A small self-supervised audio encoder (BEST-RQ), trained from scratch.
Model: 15.8M parameters, log mel input, norm layernorm, activation relu, depths [4, 9, 4], widths [128, 192, 288].
Training: adamw at rate 0.0031, 37400 steps, batches of 128.
Data: trained on synthesized solo parts of chorales (CocoChorales), 39062 training examples.
Rows from block 9 of a small self-supervised audio encoder (BEST-RQ), named by matrix and row number. Rows with one number belong to one channel. Each number is 200 + 40 x the weight over its row's rms, rounded and kept within 0 to 999. All counts start at 0.
After each channel's rows are labels from the 100 clips, of 14976, where the channel reaches its highest value: "top examples" is what is common among them. Only what is clearly more common there than usual is listed. The data: synthesized solo parts of chorales (CocoChorales). In brackets: how many of the 100, against the usual share in percent.
# convs0: first width-11 conv (model.blocks.9.convs.0.weight, 192x192x11, each kernel summed), inputs 0-95
# convs1: second width-11 conv (model.blocks.9.convs.1.weight, 192x192x11, transposed, each kernel summed), outputs 0-95

convs0.150,196,217,153,231,200,270,168,239,185,167,172,157,148,110,188,99,210,181,181,176,220,169,233,166,169,220,157,214,141,182,249,196,190,239,207,177,202,115,210,178,192,176,246,214,170,228,185,241,214,194,230,218,221,200,229,215,117,204,223,189,238,180,242,216,222,279,270,254,220,142,201,226,168,185,187,161,166,134,262,186,286,185,152,174,116,229,179,182,246,240,243,188,215,219,150,228
convs1.150,221,147,222,216,160,197,225,90,204,191,219,179,158,156,232,245,197,157,138,213,160,229,297,195,160,195,262,172,169,196,176,231,211,244,284,175,141,218,169,199,193,283,214,237,162,178,221,135,130,291,196,241,191,219,219,151,256,182,177,151,227,157,143,210,129,223,186,174,190,168,244,147,179,219,152,230,213,218,191,204,179,211,158,190,173,185,249,158,176,187,183,219,210,201,129,191
top examples: violin (99 vs 13.8); note C5 (58 vs 10.1); note C#5 (28 vs 10.1); note A#4 (28 vs 10.7)

convs0.101,148,154,188,249,180,199,127,194,206,237,191,207,218,162,177,219,250,197,148,245,176,225,228,253,150,193,192,230,211,203,236,304,202,245,163,228,213,168,210,193,174,191,212,212,206,210,198,163,205,140,177,182,224,222,153,194,217,194,177,149,256,176,222,219,204,198,157,162,197,179,194,213,132,166,166,228,216,158,257,201,197,276,186,223,147,229,248,194,119,197,203,175,199,223,155,183
convs1.101,234,203,222,176,203,193,159,238,222,160,179,235,181,158,122,187,172,213,212,175,210,224,106,198,172,207,167,155,179,112,168,146,198,209,168,195,298,244,229,223,157,215,205,187,103,151,211,180,204,231,136,157,157,193,146,160,213,118,147,158,239,208,220,156,168,171,204,195,230,161,184,158,196,239,156,197,206,125,189,158,178,237,209,184,186,215,163,186,225,174,231,116,136,196,175,221
top examples: violin (100 vs 13.8); note D#5 (97 vs 9); note F5 (40 vs 8.3); note C#5 (37 vs 10.1)

convs0.71,235,212,305,251,194,251,231,237,220,239,212,173,185,171,236,232,268,202,212,225,229,241,140,153,128,293,197,232,152,199,154,170,211,215,211,200,272,220,189,258,235,204,172,239,316,192,218,174,203,191,207,177,176,226,213,240,327,248,249,225,213,160,184,300,161,267,175,199,171,239,191,226,166,215,277,256,262,237,227,224,191,191,242,209,201,190,156,210,164,149,285,167,202,250,241,167
convs1.71,223,227,185,205,105,243,192,219,195,199,216,208,263,178,207,153,297,228,225,158,251,162,187,236,226,209,205,185,230,155,232,139,223,212,209,203,276,191,244,258,176,135,201,157,237,190,233,185,273,150,181,237,219,153,193,188,283,240,194,288,126,191,263,162,222,176,275,197,177,213,180,266,198,162,204,88,223,241,173,163,177,190,211,195,206,148,212,209,152,211,207,206,268,58,248,298
top examples: viola (69 vs 8.4); note D4 (48 vs 12.7); note C#4 (43 vs 12)

convs0.144,137,202,192,219,147,189,171,256,199,107,174,287,230,156,242,173,221,142,169,161,249,234,199,154,165,197,209,199,171,189,232,278,239,178,201,257,197,104,268,184,261,229,135,197,251,204,299,236,182,176,262,204,191,116,188,234,210,230,134,173,213,155,190,208,170,201,176,201,247,169,181,192,152,191,122,193,211,147,254,229,206,233,175,245,218,255,172,193,184,235,211,193,221,259,207,238
convs1.144,190,203,177,218,182,201,129,175,230,221,217,209,201,136,217,266,229,226,148,205,196,185,231,238,185,246,215,189,145,160,211,179,117,180,146,136,202,193,209,181,280,190,227,229,101,116,240,216,130,268,214,224,155,193,212,234,251,160,242,193,261,136,148,195,149,192,205,222,249,221,192,169,263,183,200,109,186,133,181,178,216,178,209,190,252,150,228,235,208,175,201,219,148,164,158,169
top examples: note D4 (79 vs 12.7); viola (68 vs 8.4); note E4 (25 vs 8.6)

convs0.124,225,198,184,189,185,220,167,184,237,117,199,232,253,177,190,275,240,149,214,212,172,268,182,199,148,171,223,212,169,226,211,189,213,199,203,193,173,129,224,197,235,214,156,214,239,265,259,148,203,230,215,190,178,211,195,214,231,227,219,172,177,143,170,272,188,191,127,216,189,214,257,190,210,190,263,214,207,132,207,242,109,190,207,207,197,198,186,240,215,189,179,136,239,215,195,244
convs1.124,92,138,167,236,220,215,205,204,227,193,187,213,134,171,213,163,202,183,178,185,223,242,220,154,171,147,147,219,144,179,177,142,198,128,134,166,219,173,191,119,146,215,199,173,213,214,231,172,192,189,183,151,187,167,203,145,154,199,241,183,192,221,161,177,211,181,223,149,261,158,155,159,205,193,160,136,166,184,197,145,190,181,141,189,144,199,183,159,192,177,208,168,176,262,195,81
top examples: note D4 (94 vs 12.7); clarinet (93 vs 9); note C#4 (34 vs 12); note E4 (29 vs 8.6)

convs0.45,194,185,198,267,227,180,165,228,238,237,194,203,189,176,222,218,219,155,90,198,226,259,155,119,159,260,166,233,204,265,200,203,176,228,237,121,227,174,247,86,192,171,182,199,199,237,274,179,245,241,208,196,223,201,186,244,178,211,228,153,183,160,138,187,168,280,213,145,216,211,154,224,224,205,148,240,193,257,200,164,215,229,202,213,145,289,152,216,160,135,224,196,231,178,131,267
convs1.45,242,170,188,229,184,222,176,250,159,175,182,179,162,204,227,274,220,168,159,193,300,184,295,156,172,224,245,293,171,206,145,285,195,139,230,149,205,163,215,135,170,279,209,231,247,208,202,190,153,223,221,266,248,223,231,181,157,132,175,189,241,179,148,203,198,192,173,224,159,200,236,186,198,231,198,163,188,210,237,205,149,206,197,148,202,190,243,252,189,182,189,239,227,170,141,279
top examples: note C5 (94 vs 10.1); violin (94 vs 13.8); note A#4 (43 vs 10.7); note C#5 (29 vs 10.1)

convs0.160,271,191,248,231,163,236,210,229,213,228,149,140,138,177,238,208,221,241,89,178,224,213,165,166,180,244,139,238,124,127,150,174,179,191,172,201,308,182,219,167,249,179,224,189,215,177,196,225,201,173,269,244,218,215,211,252,165,230,216,237,172,174,199,221,155,217,190,234,222,231,181,203,161,212,256,168,195,171,192,145,203,259,179,232,203,240,134,204,222,204,206,183,225,244,216,181
convs1.160,195,148,128,181,203,182,188,221,222,219,200,175,177,220,250,249,211,178,92,192,181,156,167,143,158,164,176,227,118,161,138,224,183,194,194,206,129,204,221,221,103,126,204,236,182,151,211,178,132,190,138,172,213,151,192,173,188,157,230,166,187,197,113,164,173,167,180,194,261,200,194,208,208,112,153,257,230,226,215,220,182,243,212,273,194,175,222,189,243,183,226,222,159,222,87,192
top examples: viola (64 vs 8.4); note F4 (43 vs 9); note G4 (30 vs 7.3); note B4 (29 vs 9.4)

convs0.169,212,202,237,182,159,180,198,185,178,219,191,195,217,165,262,181,214,198,205,180,228,198,197,176,170,195,222,188,195,232,199,185,245,189,288,251,232,131,204,232,215,225,202,229,208,180,221,243,168,170,218,320,208,192,199,133,231,157,125,198,132,166,304,210,183,180,210,243,212,197,146,75,208,174,111,209,193,184,251,242,221,148,165,280,212,199,242,181,188,229,210,234,156,172,100,179
convs1.169,241,175,226,214,255,196,170,232,229,205,241,148,216,157,222,228,218,215,127,199,251,203,181,218,162,268,204,238,139,233,177,118,215,250,185,170,262,181,189,210,163,142,204,211,174,149,220,242,155,235,161,144,154,176,205,196,176,164,186,185,298,165,163,186,170,226,215,146,224,166,205,135,239,134,167,198,152,208,206,195,164,194,172,199,177,191,221,175,217,162,189,189,136,122,193,227
top examples: viola (94 vs 8.4); note F4 (64 vs 9); note F#4 (42 vs 8.4); note E4 (29 vs 8.6)

convs0.87,235,207,175,320,133,206,237,179,242,183,179,232,187,166,228,162,194,199,178,252,247,225,230,213,207,212,110,209,167,139,148,221,177,181,168,151,239,196,142,258,180,242,221,209,163,148,196,167,222,149,166,176,148,227,294,221,125,188,225,182,153,176,257,127,168,149,160,186,191,230,186,170,223,276,247,174,206,239,177,190,194,161,253,171,197,127,189,218,236,169,206,190,120,186,130,145
convs1.87,177,193,143,210,309,207,216,201,188,213,212,232,170,214,250,189,225,167,194,203,194,198,123,180,216,164,183,204,163,190,185,118,193,153,139,221,248,207,188,273,122,196,199,193,259,158,165,202,237,187,214,205,245,178,185,185,173,162,147,181,196,189,217,191,222,218,125,186,160,189,222,196,162,82,158,186,210,229,172,252,208,237,260,234,178,195,199,211,236,235,232,234,167,123,134,275
top examples: trumpet (33 vs 8.6); note C5 (31 vs 10.1); oboe (28 vs 7.5); note C#5 (26 vs 10.1)

convs0.13,247,144,210,145,184,258,239,271,216,168,197,220,215,169,222,211,245,224,220,232,230,266,111,153,254,238,229,216,185,170,110,211,180,194,209,165,194,175,208,144,285,237,233,200,187,206,179,148,200,219,242,284,256,224,227,175,204,150,236,179,160,156,225,220,202,157,232,204,225,142,261,221,198,238,255,190,212,249,203,211,184,215,218,234,260,251,160,187,202,209,123,146,184,219,246,210
convs1.13,201,182,219,234,142,165,258,111,222,201,138,134,188,226,191,211,187,283,115,249,224,100,232,163,207,217,165,193,211,295,238,149,193,188,196,233,241,186,187,237,210,144,178,224,234,205,156,220,204,217,199,233,186,199,167,210,249,187,273,162,213,195,107,200,173,178,224,196,273,181,188,182,166,204,197,274,139,229,214,197,201,241,196,185,218,240,195,199,152,195,186,177,207,216,201,112
top examples: viola (43 vs 8.4); note E4 (38 vs 8.6); note D5 (31 vs 8.1)

convs0.127,176,236,217,186,148,140,167,184,177,237,259,200,141,215,231,296,246,205,160,188,235,229,189,172,191,210,203,294,167,194,183,142,238,247,187,134,219,219,196,219,157,212,156,173,204,219,164,242,255,162,192,182,139,194,245,224,151,250,173,224,143,123,217,171,208,249,196,201,199,319,213,212,199,196,185,271,118,186,216,189,188,160,221,205,222,169,118,274,208,236,262,186,249,164,163,202
convs1.127,162,164,210,235,213,202,280,273,185,169,176,164,159,147,198,193,183,157,248,234,162,200,212,190,112,175,206,208,166,175,177,219,205,177,220,171,230,154,164,195,104,198,199,148,223,165,201,170,250,222,179,183,193,168,193,199,186,158,145,177,212,165,196,184,175,218,258,156,173,150,219,132,165,202,164,169,248,229,203,219,146,204,146,197,179,125,191,120,181,159,177,193,147,205,146,249
top examples: trumpet (35 vs 8.6); oboe (34 vs 7.5); note C5 (34 vs 10.1)

convs0.151,248,265,222,231,169,220,233,175,203,237,172,165,129,168,218,255,222,246,137,265,242,202,150,222,183,244,189,217,149,93,186,153,186,243,151,183,228,251,167,217,217,205,223,197,203,108,195,239,211,181,226,237,197,215,186,254,144,229,227,276,209,171,156,208,208,177,215,232,152,261,179,229,191,180,261,224,159,202,221,182,170,178,231,252,265,216,217,233,240,212,228,222,244,217,156,217
convs1.151,148,196,228,219,256,198,256,225,145,124,212,187,141,204,163,127,190,149,235,167,224,207,224,194,196,187,172,156,233,217,189,219,168,136,240,183,202,145,198,162,280,168,154,152,147,185,192,177,207,184,179,214,156,160,164,202,172,209,192,183,126,134,242,205,174,170,160,219,90,148,135,180,161,242,172,206,187,171,167,144,181,161,134,128,185,186,191,178,151,161,159,169,214,194,228,259
top examples: oboe (68 vs 7.5); note C5 (58 vs 10.1); note A#4 (40 vs 10.7); note C#5 (39 vs 10.1)

convs0.34,185,167,225,196,227,176,172,221,182,243,176,163,245,177,261,238,224,216,189,193,201,270,129,153,205,263,150,169,209,239,202,169,208,227,319,162,189,127,209,167,197,217,185,206,182,226,195,234,238,193,261,173,138,186,170,176,198,183,190,159,234,96,232,242,161,288,240,255,207,216,188,154,234,213,173,132,153,194,232,262,216,197,165,279,153,235,143,228,144,208,226,179,188,229,116,220
convs1.34,241,125,165,199,130,152,252,205,166,173,184,134,182,218,191,259,190,171,170,190,159,151,243,171,207,171,210,166,176,297,185,210,148,179,245,201,193,194,202,184,134,198,189,229,210,191,214,95,140,200,171,223,179,198,228,173,77,154,231,150,177,175,114,180,170,195,196,215,190,188,248,217,191,164,160,262,176,213,169,220,178,197,209,188,216,252,238,225,203,174,191,238,206,154,102,193
top examples: viola (99 vs 8.4); note F4 (75 vs 9); note D#4 (45 vs 10.9); note F#4 (33 vs 8.4)

convs0.81,157,223,234,183,201,230,174,146,195,273,137,166,150,157,242,133,209,136,174,222,169,227,111,180,158,200,203,270,199,185,192,190,181,166,228,208,172,104,237,195,228,186,171,196,186,131,218,159,176,225,263,180,132,200,204,167,203,142,203,248,134,122,222,237,166,162,214,232,163,198,152,158,185,213,197,212,103,231,200,181,135,192,228,268,155,237,232,236,189,170,82,213,219,210,166,235
convs1.81,229,113,207,190,250,154,108,194,163,200,233,114,147,194,203,271,213,162,232,160,248,177,228,154,209,193,243,194,182,238,178,227,177,191,159,161,66,186,232,237,270,251,196,197,156,154,199,160,190,185,181,156,138,214,210,161,169,141,140,199,129,143,160,217,135,201,245,156,167,207,169,184,206,174,155,218,211,194,188,176,163,185,180,194,208,225,208,162,213,139,143,181,193,230,183,151
top examples: viola (65 vs 8.4); double bass (27 vs 1.7)

convs0.133,269,266,297,219,216,214,194,145,192,200,210,170,183,206,130,252,168,208,162,232,285,220,229,194,230,256,198,223,160,190,220,164,232,185,171,216,276,244,193,247,219,173,212,203,185,171,218,253,243,207,261,322,198,146,211,215,185,269,237,247,176,214,202,199,285,230,176,228,153,200,203,225,196,169,242,222,185,204,192,215,191,244,192,273,286,225,218,258,241,201,192,193,243,208,186,189
convs1.133,212,241,206,189,257,247,231,232,268,218,185,209,232,243,237,211,222,185,215,222,164,229,88,211,208,291,119,154,244,157,202,174,248,184,220,259,267,221,189,175,172,146,189,167,241,223,169,196,219,204,193,211,189,222,181,218,167,185,121,209,232,222,200,228,255,157,188,228,166,217,178,199,208,157,287,135,229,169,254,201,223,183,214,210,135,203,115,211,193,180,233,213,184,214,231,218
top examples: clarinet (100 vs 9); note F4 (81 vs 9)

convs0.110,173,208,269,198,172,165,199,181,180,165,210,248,206,221,253,168,186,140,193,238,188,200,212,195,250,293,256,229,83,190,281,218,157,206,211,202,227,120,211,223,275,180,246,169,191,228,268,231,172,171,251,200,174,248,173,206,143,231,202,223,194,186,204,170,304,205,216,220,200,212,274,226,194,186,216,220,225,297,244,186,240,174,152,241,229,187,202,219,185,220,242,187,256,222,241,181
convs1.110,211,228,217,212,231,155,158,169,247,159,201,178,198,156,130,134,152,190,255,211,125,137,283,218,197,201,225,122,203,183,144,243,183,265,193,178,210,179,179,129,221,175,161,163,211,182,128,190,258,202,162,155,168,146,179,230,224,159,225,170,173,126,240,171,203,210,185,219,213,213,176,214,205,176,191,152,231,175,155,193,152,213,233,211,196,273,182,193,196,232,161,202,207,264,173,119
top examples: clarinet (71 vs 9); note D#4 (59 vs 10.9); note E4 (28 vs 8.6); note F4 (27 vs 9)

convs0.10,191,249,326,184,144,196,230,142,237,219,173,194,216,241,193,183,205,225,115,242,234,219,120,144,246,233,193,193,147,162,135,192,193,194,137,228,235,170,225,138,269,210,262,218,164,143,138,181,221,170,142,237,215,200,193,228,165,141,228,240,187,171,145,246,230,177,249,207,213,182,304,216,256,179,175,194,156,246,193,188,235,178,232,260,268,240,173,193,196,207,151,212,248,222,192,234
convs1.10,166,162,195,249,178,231,258,253,239,219,196,195,170,186,189,203,145,227,202,200,232,211,159,134,215,290,220,158,239,115,137,198,193,260,166,188,236,149,219,206,83,218,120,189,214,230,201,200,243,135,258,219,153,244,124,156,192,162,106,147,186,207,281,230,229,272,168,224,210,187,182,141,242,247,247,160,244,245,209,204,242,224,209,266,245,161,167,244,215,156,184,194,221,216,210,135
top examples: clarinet (83 vs 9); note F4 (63 vs 9); note E4 (47 vs 8.6)

convs0.73,184,193,218,191,284,196,160,170,221,157,251,171,209,211,161,226,205,211,187,157,192,240,237,239,241,181,229,267,255,291,214,166,206,220,195,252,173,173,210,172,190,230,216,155,186,150,285,231,222,234,195,266,230,119,173,201,176,194,212,154,220,132,240,244,323,114,231,216,154,205,153,219,224,222,214,223,197,345,252,114,161,184,230,146,152,168,260,197,188,181,144,190,222,222,216,213
convs1.73,168,177,239,152,221,196,312,213,203,217,256,196,175,211,217,223,198,201,205,260,245,173,279,153,223,215,174,121,261,344,248,193,208,229,199,261,98,226,223,217,170,160,220,191,207,184,204,190,210,148,213,257,204,188,226,175,187,229,164,220,212,201,173,172,241,211,194,184,186,224,257,199,216,122,176,286,88,175,186,213,192,194,214,176,210,294,203,160,242,184,215,230,248,127,188,209
top examples: bassoon (65 vs 8.1); note A#3 (53 vs 10.3); note G#3 (27 vs 8); note A3 (27 vs 8.6)

convs0.129,276,221,212,168,213,255,168,189,175,197,248,169,189,182,192,262,231,216,233,213,217,210,199,199,207,200,212,198,170,243,224,195,150,223,227,212,197,238,236,287,187,257,136,210,158,237,198,232,169,230,231,175,200,234,220,246,219,238,219,146,271,177,143,268,217,232,246,260,185,168,136,203,184,173,149,200,252,260,160,215,218,165,232,240,230,139,187,246,231,154,232,211,278,153,184,187
convs1.129,134,137,229,217,305,233,238,278,242,201,141,197,220,225,226,224,253,204,229,188,187,199,227,205,248,235,209,195,225,161,222,258,223,232,160,237,215,229,187,178,261,171,192,177,195,173,193,235,171,200,187,228,177,186,196,183,133,240,152,178,164,211,203,242,226,130,176,184,200,211,229,196,162,194,224,170,202,209,245,167,188,183,144,189,176,182,153,132,189,192,181,219,197,123,231,179
top examples: clarinet (100 vs 9); note F4 (89 vs 9); note D#4 (51 vs 10.9); note G4 (26 vs 7.3)

convs0.40,204,229,242,160,166,235,164,207,209,198,186,130,235,104,183,197,198,232,216,145,185,149,172,176,269,115,146,270,139,177,175,195,244,203,171,203,204,97,156,168,188,207,208,175,165,205,171,179,154,167,251,155,123,220,176,263,257,208,225,170,221,125,181,183,243,321,205,154,174,163,202,200,162,170,259,151,240,200,194,196,174,127,205,150,207,208,266,245,131,145,148,187,243,192,168,210
convs1.40,163,207,202,197,215,183,314,170,258,232,214,232,217,208,221,257,212,94,218,217,97,209,122,202,195,206,224,180,201,105,222,207,194,217,225,208,201,182,229,224,247,173,211,176,245,232,208,228,205,263,212,159,216,175,253,167,241,213,261,223,238,203,266,202,246,202,222,203,123,183,213,256,251,222,194,345,181,167,204,185,209,194,226,193,206,260,224,187,171,203,205,236,225,89,222,184
top examples: oboe (90 vs 7.5); note C#5 (56 vs 10.1); note C5 (47 vs 10.1); note B4 (42 vs 9.4)

convs0.102,247,221,176,229,193,273,239,220,231,164,227,244,233,208,294,241,204,169,206,220,156,232,152,238,152,186,239,176,228,249,167,155,254,214,218,134,257,169,156,252,244,241,157,212,224,167,175,205,187,191,199,146,178,206,174,180,312,215,195,231,204,159,222,226,244,171,156,173,166,230,159,203,199,250,266,226,285,195,211,237,216,176,237,195,289,209,247,266,213,213,225,226,276,196,229,195
convs1.102,171,206,149,228,237,160,206,108,205,200,217,152,159,127,191,187,168,182,225,190,256,79,201,180,100,217,212,156,153,188,166,123,183,254,134,188,240,191,155,225,220,236,203,182,187,137,136,201,220,214,139,138,182,219,145,176,182,147,277,199,187,172,151,155,152,186,210,150,116,158,188,179,161,214,129,149,247,200,127,195,184,213,244,193,183,180,197,166,164,233,167,174,142,281,165,216
top examples: oboe (61 vs 7.5); note D5 (41 vs 8.1); note C5 (35 vs 10.1)

convs0.0,167,211,146,198,109,258,256,173,186,244,178,249,176,135,160,240,266,199,203,210,237,227,190,214,231,201,180,296,133,169,208,233,227,228,198,177,188,175,193,252,197,202,237,160,237,207,186,216,159,213,219,257,285,250,200,159,243,159,231,177,247,187,233,261,283,211,214,242,231,132,191,184,120,147,210,221,234,141,194,217,158,256,201,124,156,182,169,203,209,196,159,228,227,208,223,193
convs1.0,212,207,205,203,209,179,116,132,333,168,186,159,192,180,175,206,204,198,152,188,137,156,139,207,169,203,201,229,260,165,185,200,221,226,247,220,373,180,193,192,185,198,194,202,201,197,172,193,203,216,165,178,154,181,157,213,240,187,170,210,247,183,141,174,219,255,215,215,238,164,196,203,179,258,200,194,183,182,162,151,160,190,196,174,208,181,199,184,191,188,185,219,200,197,235,268
top examples: violin (89 vs 13.8); note G#4 (75 vs 9); note A#4 (36 vs 10.7)

convs0.162,235,213,149,222,141,178,200,208,171,136,154,268,191,201,228,176,251,194,107,222,205,228,127,187,261,213,189,187,161,114,240,130,207,201,256,167,258,236,196,157,223,230,172,175,151,120,243,182,166,191,212,261,243,193,197,228,157,201,180,256,214,153,202,243,188,156,204,163,188,209,209,221,157,175,231,277,187,271,162,200,171,115,222,227,181,217,223,214,142,247,227,170,241,163,184,216
convs1.162,258,214,95,224,223,258,149,212,264,195,175,228,210,211,222,249,243,170,155,173,201,165,196,147,204,222,175,228,195,205,217,187,239,187,127,237,180,218,203,212,217,155,145,240,214,246,119,147,201,194,156,122,248,210,205,185,259,139,260,245,182,231,128,259,287,176,176,270,283,244,210,232,157,201,234,299,160,217,204,206,248,232,203,248,161,141,215,207,238,239,194,191,240,257,142,186
top examples: bassoon (71 vs 8.1); note A#3 (71 vs 10.3); note G#3 (26 vs 8)

convs0.154,196,205,211,207,236,152,174,187,271,207,257,197,231,267,186,269,223,202,157,136,206,233,240,210,244,218,219,225,262,275,181,196,171,192,174,201,187,245,201,175,165,176,241,232,179,230,170,133,172,203,188,108,173,197,207,192,136,210,153,133,170,181,187,231,253,287,198,230,165,212,231,210,156,259,215,134,255,111,185,184,176,208,196,241,166,176,196,196,175,198,168,212,187,234,207,119
convs1.154,156,165,197,147,247,202,263,261,175,169,159,159,240,217,170,256,193,129,138,211,168,195,275,175,231,207,185,119,220,245,198,250,166,287,236,207,146,170,182,143,166,109,131,247,201,217,168,222,96,134,208,212,151,214,167,146,234,217,222,209,201,173,108,194,212,186,230,183,204,188,186,157,154,247,181,233,142,198,168,175,174,183,164,192,221,267,207,212,190,165,180,202,236,284,212,224
top examples: clarinet (50 vs 9); note E4 (43 vs 8.6); note G#3 (26 vs 8); note F#4 (26 vs 8.4)

convs0.19,276,188,185,138,225,217,153,217,255,163,183,180,224,218,192,186,169,175,198,147,216,197,247,209,179,204,173,273,186,221,160,225,220,174,164,272,175,277,235,177,192,237,240,191,122,192,199,199,252,207,186,146,169,193,200,229,168,181,142,137,189,171,235,237,232,220,228,236,188,177,176,160,313,188,102,204,209,215,86,168,188,183,208,238,167,246,221,190,187,192,251,215,217,180,244,254
convs1.19,225,171,154,237,183,144,163,175,171,157,228,158,165,166,196,169,154,182,113,143,243,130,234,179,181,169,198,230,168,201,144,165,155,246,153,152,196,142,175,186,201,134,174,229,211,146,158,144,144,187,185,169,173,195,185,192,239,181,295,156,214,154,228,176,134,163,194,157,258,189,201,148,164,194,201,224,199,177,138,211,150,169,179,190,197,115,148,169,168,179,175,155,140,140,137,227
top examples: trumpet (93 vs 8.6); note F5 (68 vs 8.3); note G5 (28 vs 6.3); note D#5 (25 vs 9)

convs0.42,184,225,204,203,176,240,211,230,203,229,214,173,164,229,213,211,185,233,155,197,245,195,178,205,181,168,189,109,225,198,256,215,207,213,138,214,220,214,181,222,217,219,238,218,208,255,143,162,147,191,231,178,246,198,203,200,104,216,220,190,177,254,212,255,141,235,196,172,240,181,202,219,261,214,243,236,169,175,232,191,258,284,219,232,206,193,225,223,286,132,249,192,216,233,210,160
convs1.42,229,180,199,202,208,161,157,227,135,186,185,167,155,186,161,225,185,236,173,147,182,206,324,164,242,186,174,200,242,273,171,326,162,234,104,234,105,211,211,156,257,169,164,225,228,187,151,186,161,234,171,175,177,193,189,167,198,239,247,214,169,200,277,185,190,161,203,216,219,214,178,220,183,233,214,178,144,200,148,187,179,191,279,189,183,147,185,189,191,202,216,212,184,241,219,260
top examples: note D4 (74 vs 12.7); clarinet (71 vs 9); note E4 (30 vs 8.6)

convs0.86,231,225,220,164,186,208,196,171,229,209,142,169,167,160,196,247,176,241,57,202,226,200,136,210,179,224,181,228,156,135,203,141,214,198,214,187,245,220,183,94,234,161,221,182,180,134,227,206,249,191,210,242,218,202,161,245,103,201,211,220,210,212,182,166,234,239,224,178,208,173,177,201,218,188,182,220,118,183,200,139,229,196,175,234,219,263,214,244,224,193,134,247,262,217,198,210
convs1.86,221,211,241,180,153,247,269,233,237,232,201,235,213,217,254,191,229,240,209,254,146,138,148,259,245,252,202,153,226,204,224,226,234,206,259,240,208,251,229,198,233,226,196,202,205,186,257,256,198,190,262,261,217,236,236,261,162,258,259,254,194,242,230,208,226,172,202,230,172,277,212,196,193,138,226,185,209,193,291,256,161,223,210,242,243,181,169,212,216,234,231,221,162,264,234,190
top examples: violin (65 vs 13.8); note C#5 (36 vs 10.1); note F5 (34 vs 8.3); note C5 (34 vs 10.1)

convs0.109,235,200,171,249,191,193,141,229,145,230,193,224,225,224,240,227,173,208,198,191,199,203,159,269,180,219,224,171,264,248,203,201,226,231,219,224,94,194,188,147,203,121,167,179,156,231,186,182,137,234,198,118,185,167,222,186,111,199,173,211,187,69,252,192,211,285,252,231,229,183,205,191,231,209,188,107,154,248,216,189,161,275,246,202,161,216,243,137,226,204,234,215,208,142,130,228
convs1.109,261,196,220,135,184,192,241,208,255,194,182,120,197,221,194,219,162,182,77,167,246,195,328,193,208,174,190,201,215,273,201,249,199,228,238,185,116,195,177,139,190,236,177,284,182,176,175,158,92,161,165,208,186,212,185,161,147,182,235,164,173,175,67,174,176,193,191,177,141,177,216,192,156,256,206,240,200,210,156,194,170,203,239,177,169,244,192,203,200,204,203,177,188,229,178,222
top examples: violin (47 vs 13.8); viola (38 vs 8.4); note C#5 (36 vs 10.1); note B4 (34 vs 9.4)

convs0.23,278,217,169,205,207,263,181,261,198,193,214,241,205,181,262,191,235,206,200,155,217,222,187,178,234,183,201,176,272,203,230,217,232,168,263,238,232,179,190,218,194,197,174,203,223,97,282,205,177,196,268,199,250,189,183,219,254,229,242,238,172,208,192,248,197,229,195,153,188,155,139,177,137,212,240,206,218,144,199,226,146,218,235,258,223,154,212,225,211,226,220,180,175,196,247,160
convs1.23,203,220,173,266,261,144,76,120,197,193,189,263,207,156,157,187,202,232,126,183,236,237,253,207,185,164,255,183,141,213,164,297,189,241,200,124,267,204,215,198,194,174,206,249,189,213,192,216,157,210,245,155,245,209,184,264,279,177,226,168,133,164,139,184,175,223,98,218,220,255,204,230,211,190,223,142,184,205,205,257,265,194,157,194,223,244,233,190,219,243,215,161,165,205,173,98
top examples: oboe (80 vs 7.5); note C#5 (53 vs 10.1); note B4 (40 vs 9.4); note C5 (38 vs 10.1)

convs0.50,229,216,267,195,222,150,241,176,234,220,164,170,211,216,210,287,182,267,110,223,205,188,236,224,193,236,162,251,151,186,186,176,171,226,159,153,269,262,197,168,192,159,214,196,169,132,179,196,221,194,233,219,243,208,161,286,161,206,252,217,204,137,170,131,222,221,221,183,139,201,172,195,226,176,213,157,176,218,193,193,239,137,204,246,245,221,173,220,187,136,194,245,247,227,99,214
convs1.50,215,263,201,193,202,145,176,201,145,254,275,215,264,183,248,257,279,211,166,243,237,206,236,226,259,243,234,255,223,207,157,151,251,228,239,200,137,192,231,169,182,195,196,214,194,281,209,241,168,216,189,192,221,297,224,237,206,192,168,188,253,250,241,214,254,160,240,218,93,204,244,242,196,202,227,269,188,212,226,256,252,237,205,275,176,180,235,155,218,241,200,247,257,232,165,167
top examples: note B4 (53 vs 9.4); oboe (52 vs 7.5); note F#4 (35 vs 8.4); clarinet (25 vs 9)

convs0.113,175,187,119,166,180,239,180,124,192,252,97,271,206,204,189,189,215,168,193,293,199,238,295,247,213,139,229,157,233,192,171,226,210,250,276,193,135,213,190,192,182,188,263,206,240,195,182,217,36,177,202,162,199,251,209,167,106,197,141,211,207,234,187,204,145,223,231,223,184,156,177,220,185,257,146,229,149,134,173,209,247,204,194,152,179,173,208,211,219,228,151,138,173,201,153,222
convs1.113,215,222,182,240,203,239,182,203,255,165,277,213,198,153,162,252,161,221,123,160,201,280,96,130,178,181,212,227,218,278,163,218,144,196,151,178,168,163,184,253,176,242,151,257,276,182,91,205,132,150,200,193,199,134,180,218,276,189,192,183,214,166,158,197,218,203,203,190,201,200,211,217,206,245,223,260,213,225,177,133,176,211,219,158,212,102,217,193,216,212,156,198,208,154,165,241
top examples: violin (64 vs 13.8); note D#5 (38 vs 9); note E5 (32 vs 7.9); note F#5 (30 vs 7.2)

convs0.187,193,194,246,178,225,288,283,158,203,262,198,158,158,141,210,176,209,223,154,151,200,215,143,145,176,214,172,213,166,191,236,192,211,219,168,193,277,180,230,168,215,185,181,185,191,214,195,183,195,193,263,245,226,240,154,203,162,185,248,204,217,207,154,177,225,207,188,185,224,203,172,209,160,205,201,230,219,191,175,220,180,253,149,214,256,237,77,229,140,154,156,246,190,222,142,198
convs1.187,274,242,163,225,238,227,151,220,98,274,134,208,195,199,274,225,202,156,187,146,171,263,122,192,222,169,230,260,211,182,173,169,164,198,200,210,251,225,227,204,170,269,188,215,263,259,210,145,178,199,234,271,245,196,252,210,200,214,364,206,136,210,166,228,222,233,222,248,218,228,235,216,183,169,224,181,205,225,245,278,213,213,218,209,169,255,209,230,224,209,238,238,240,129,191,187
top examples: viola (94 vs 8.4); note G4 (62 vs 7.3); note G#4 (47 vs 9); note F4 (35 vs 9)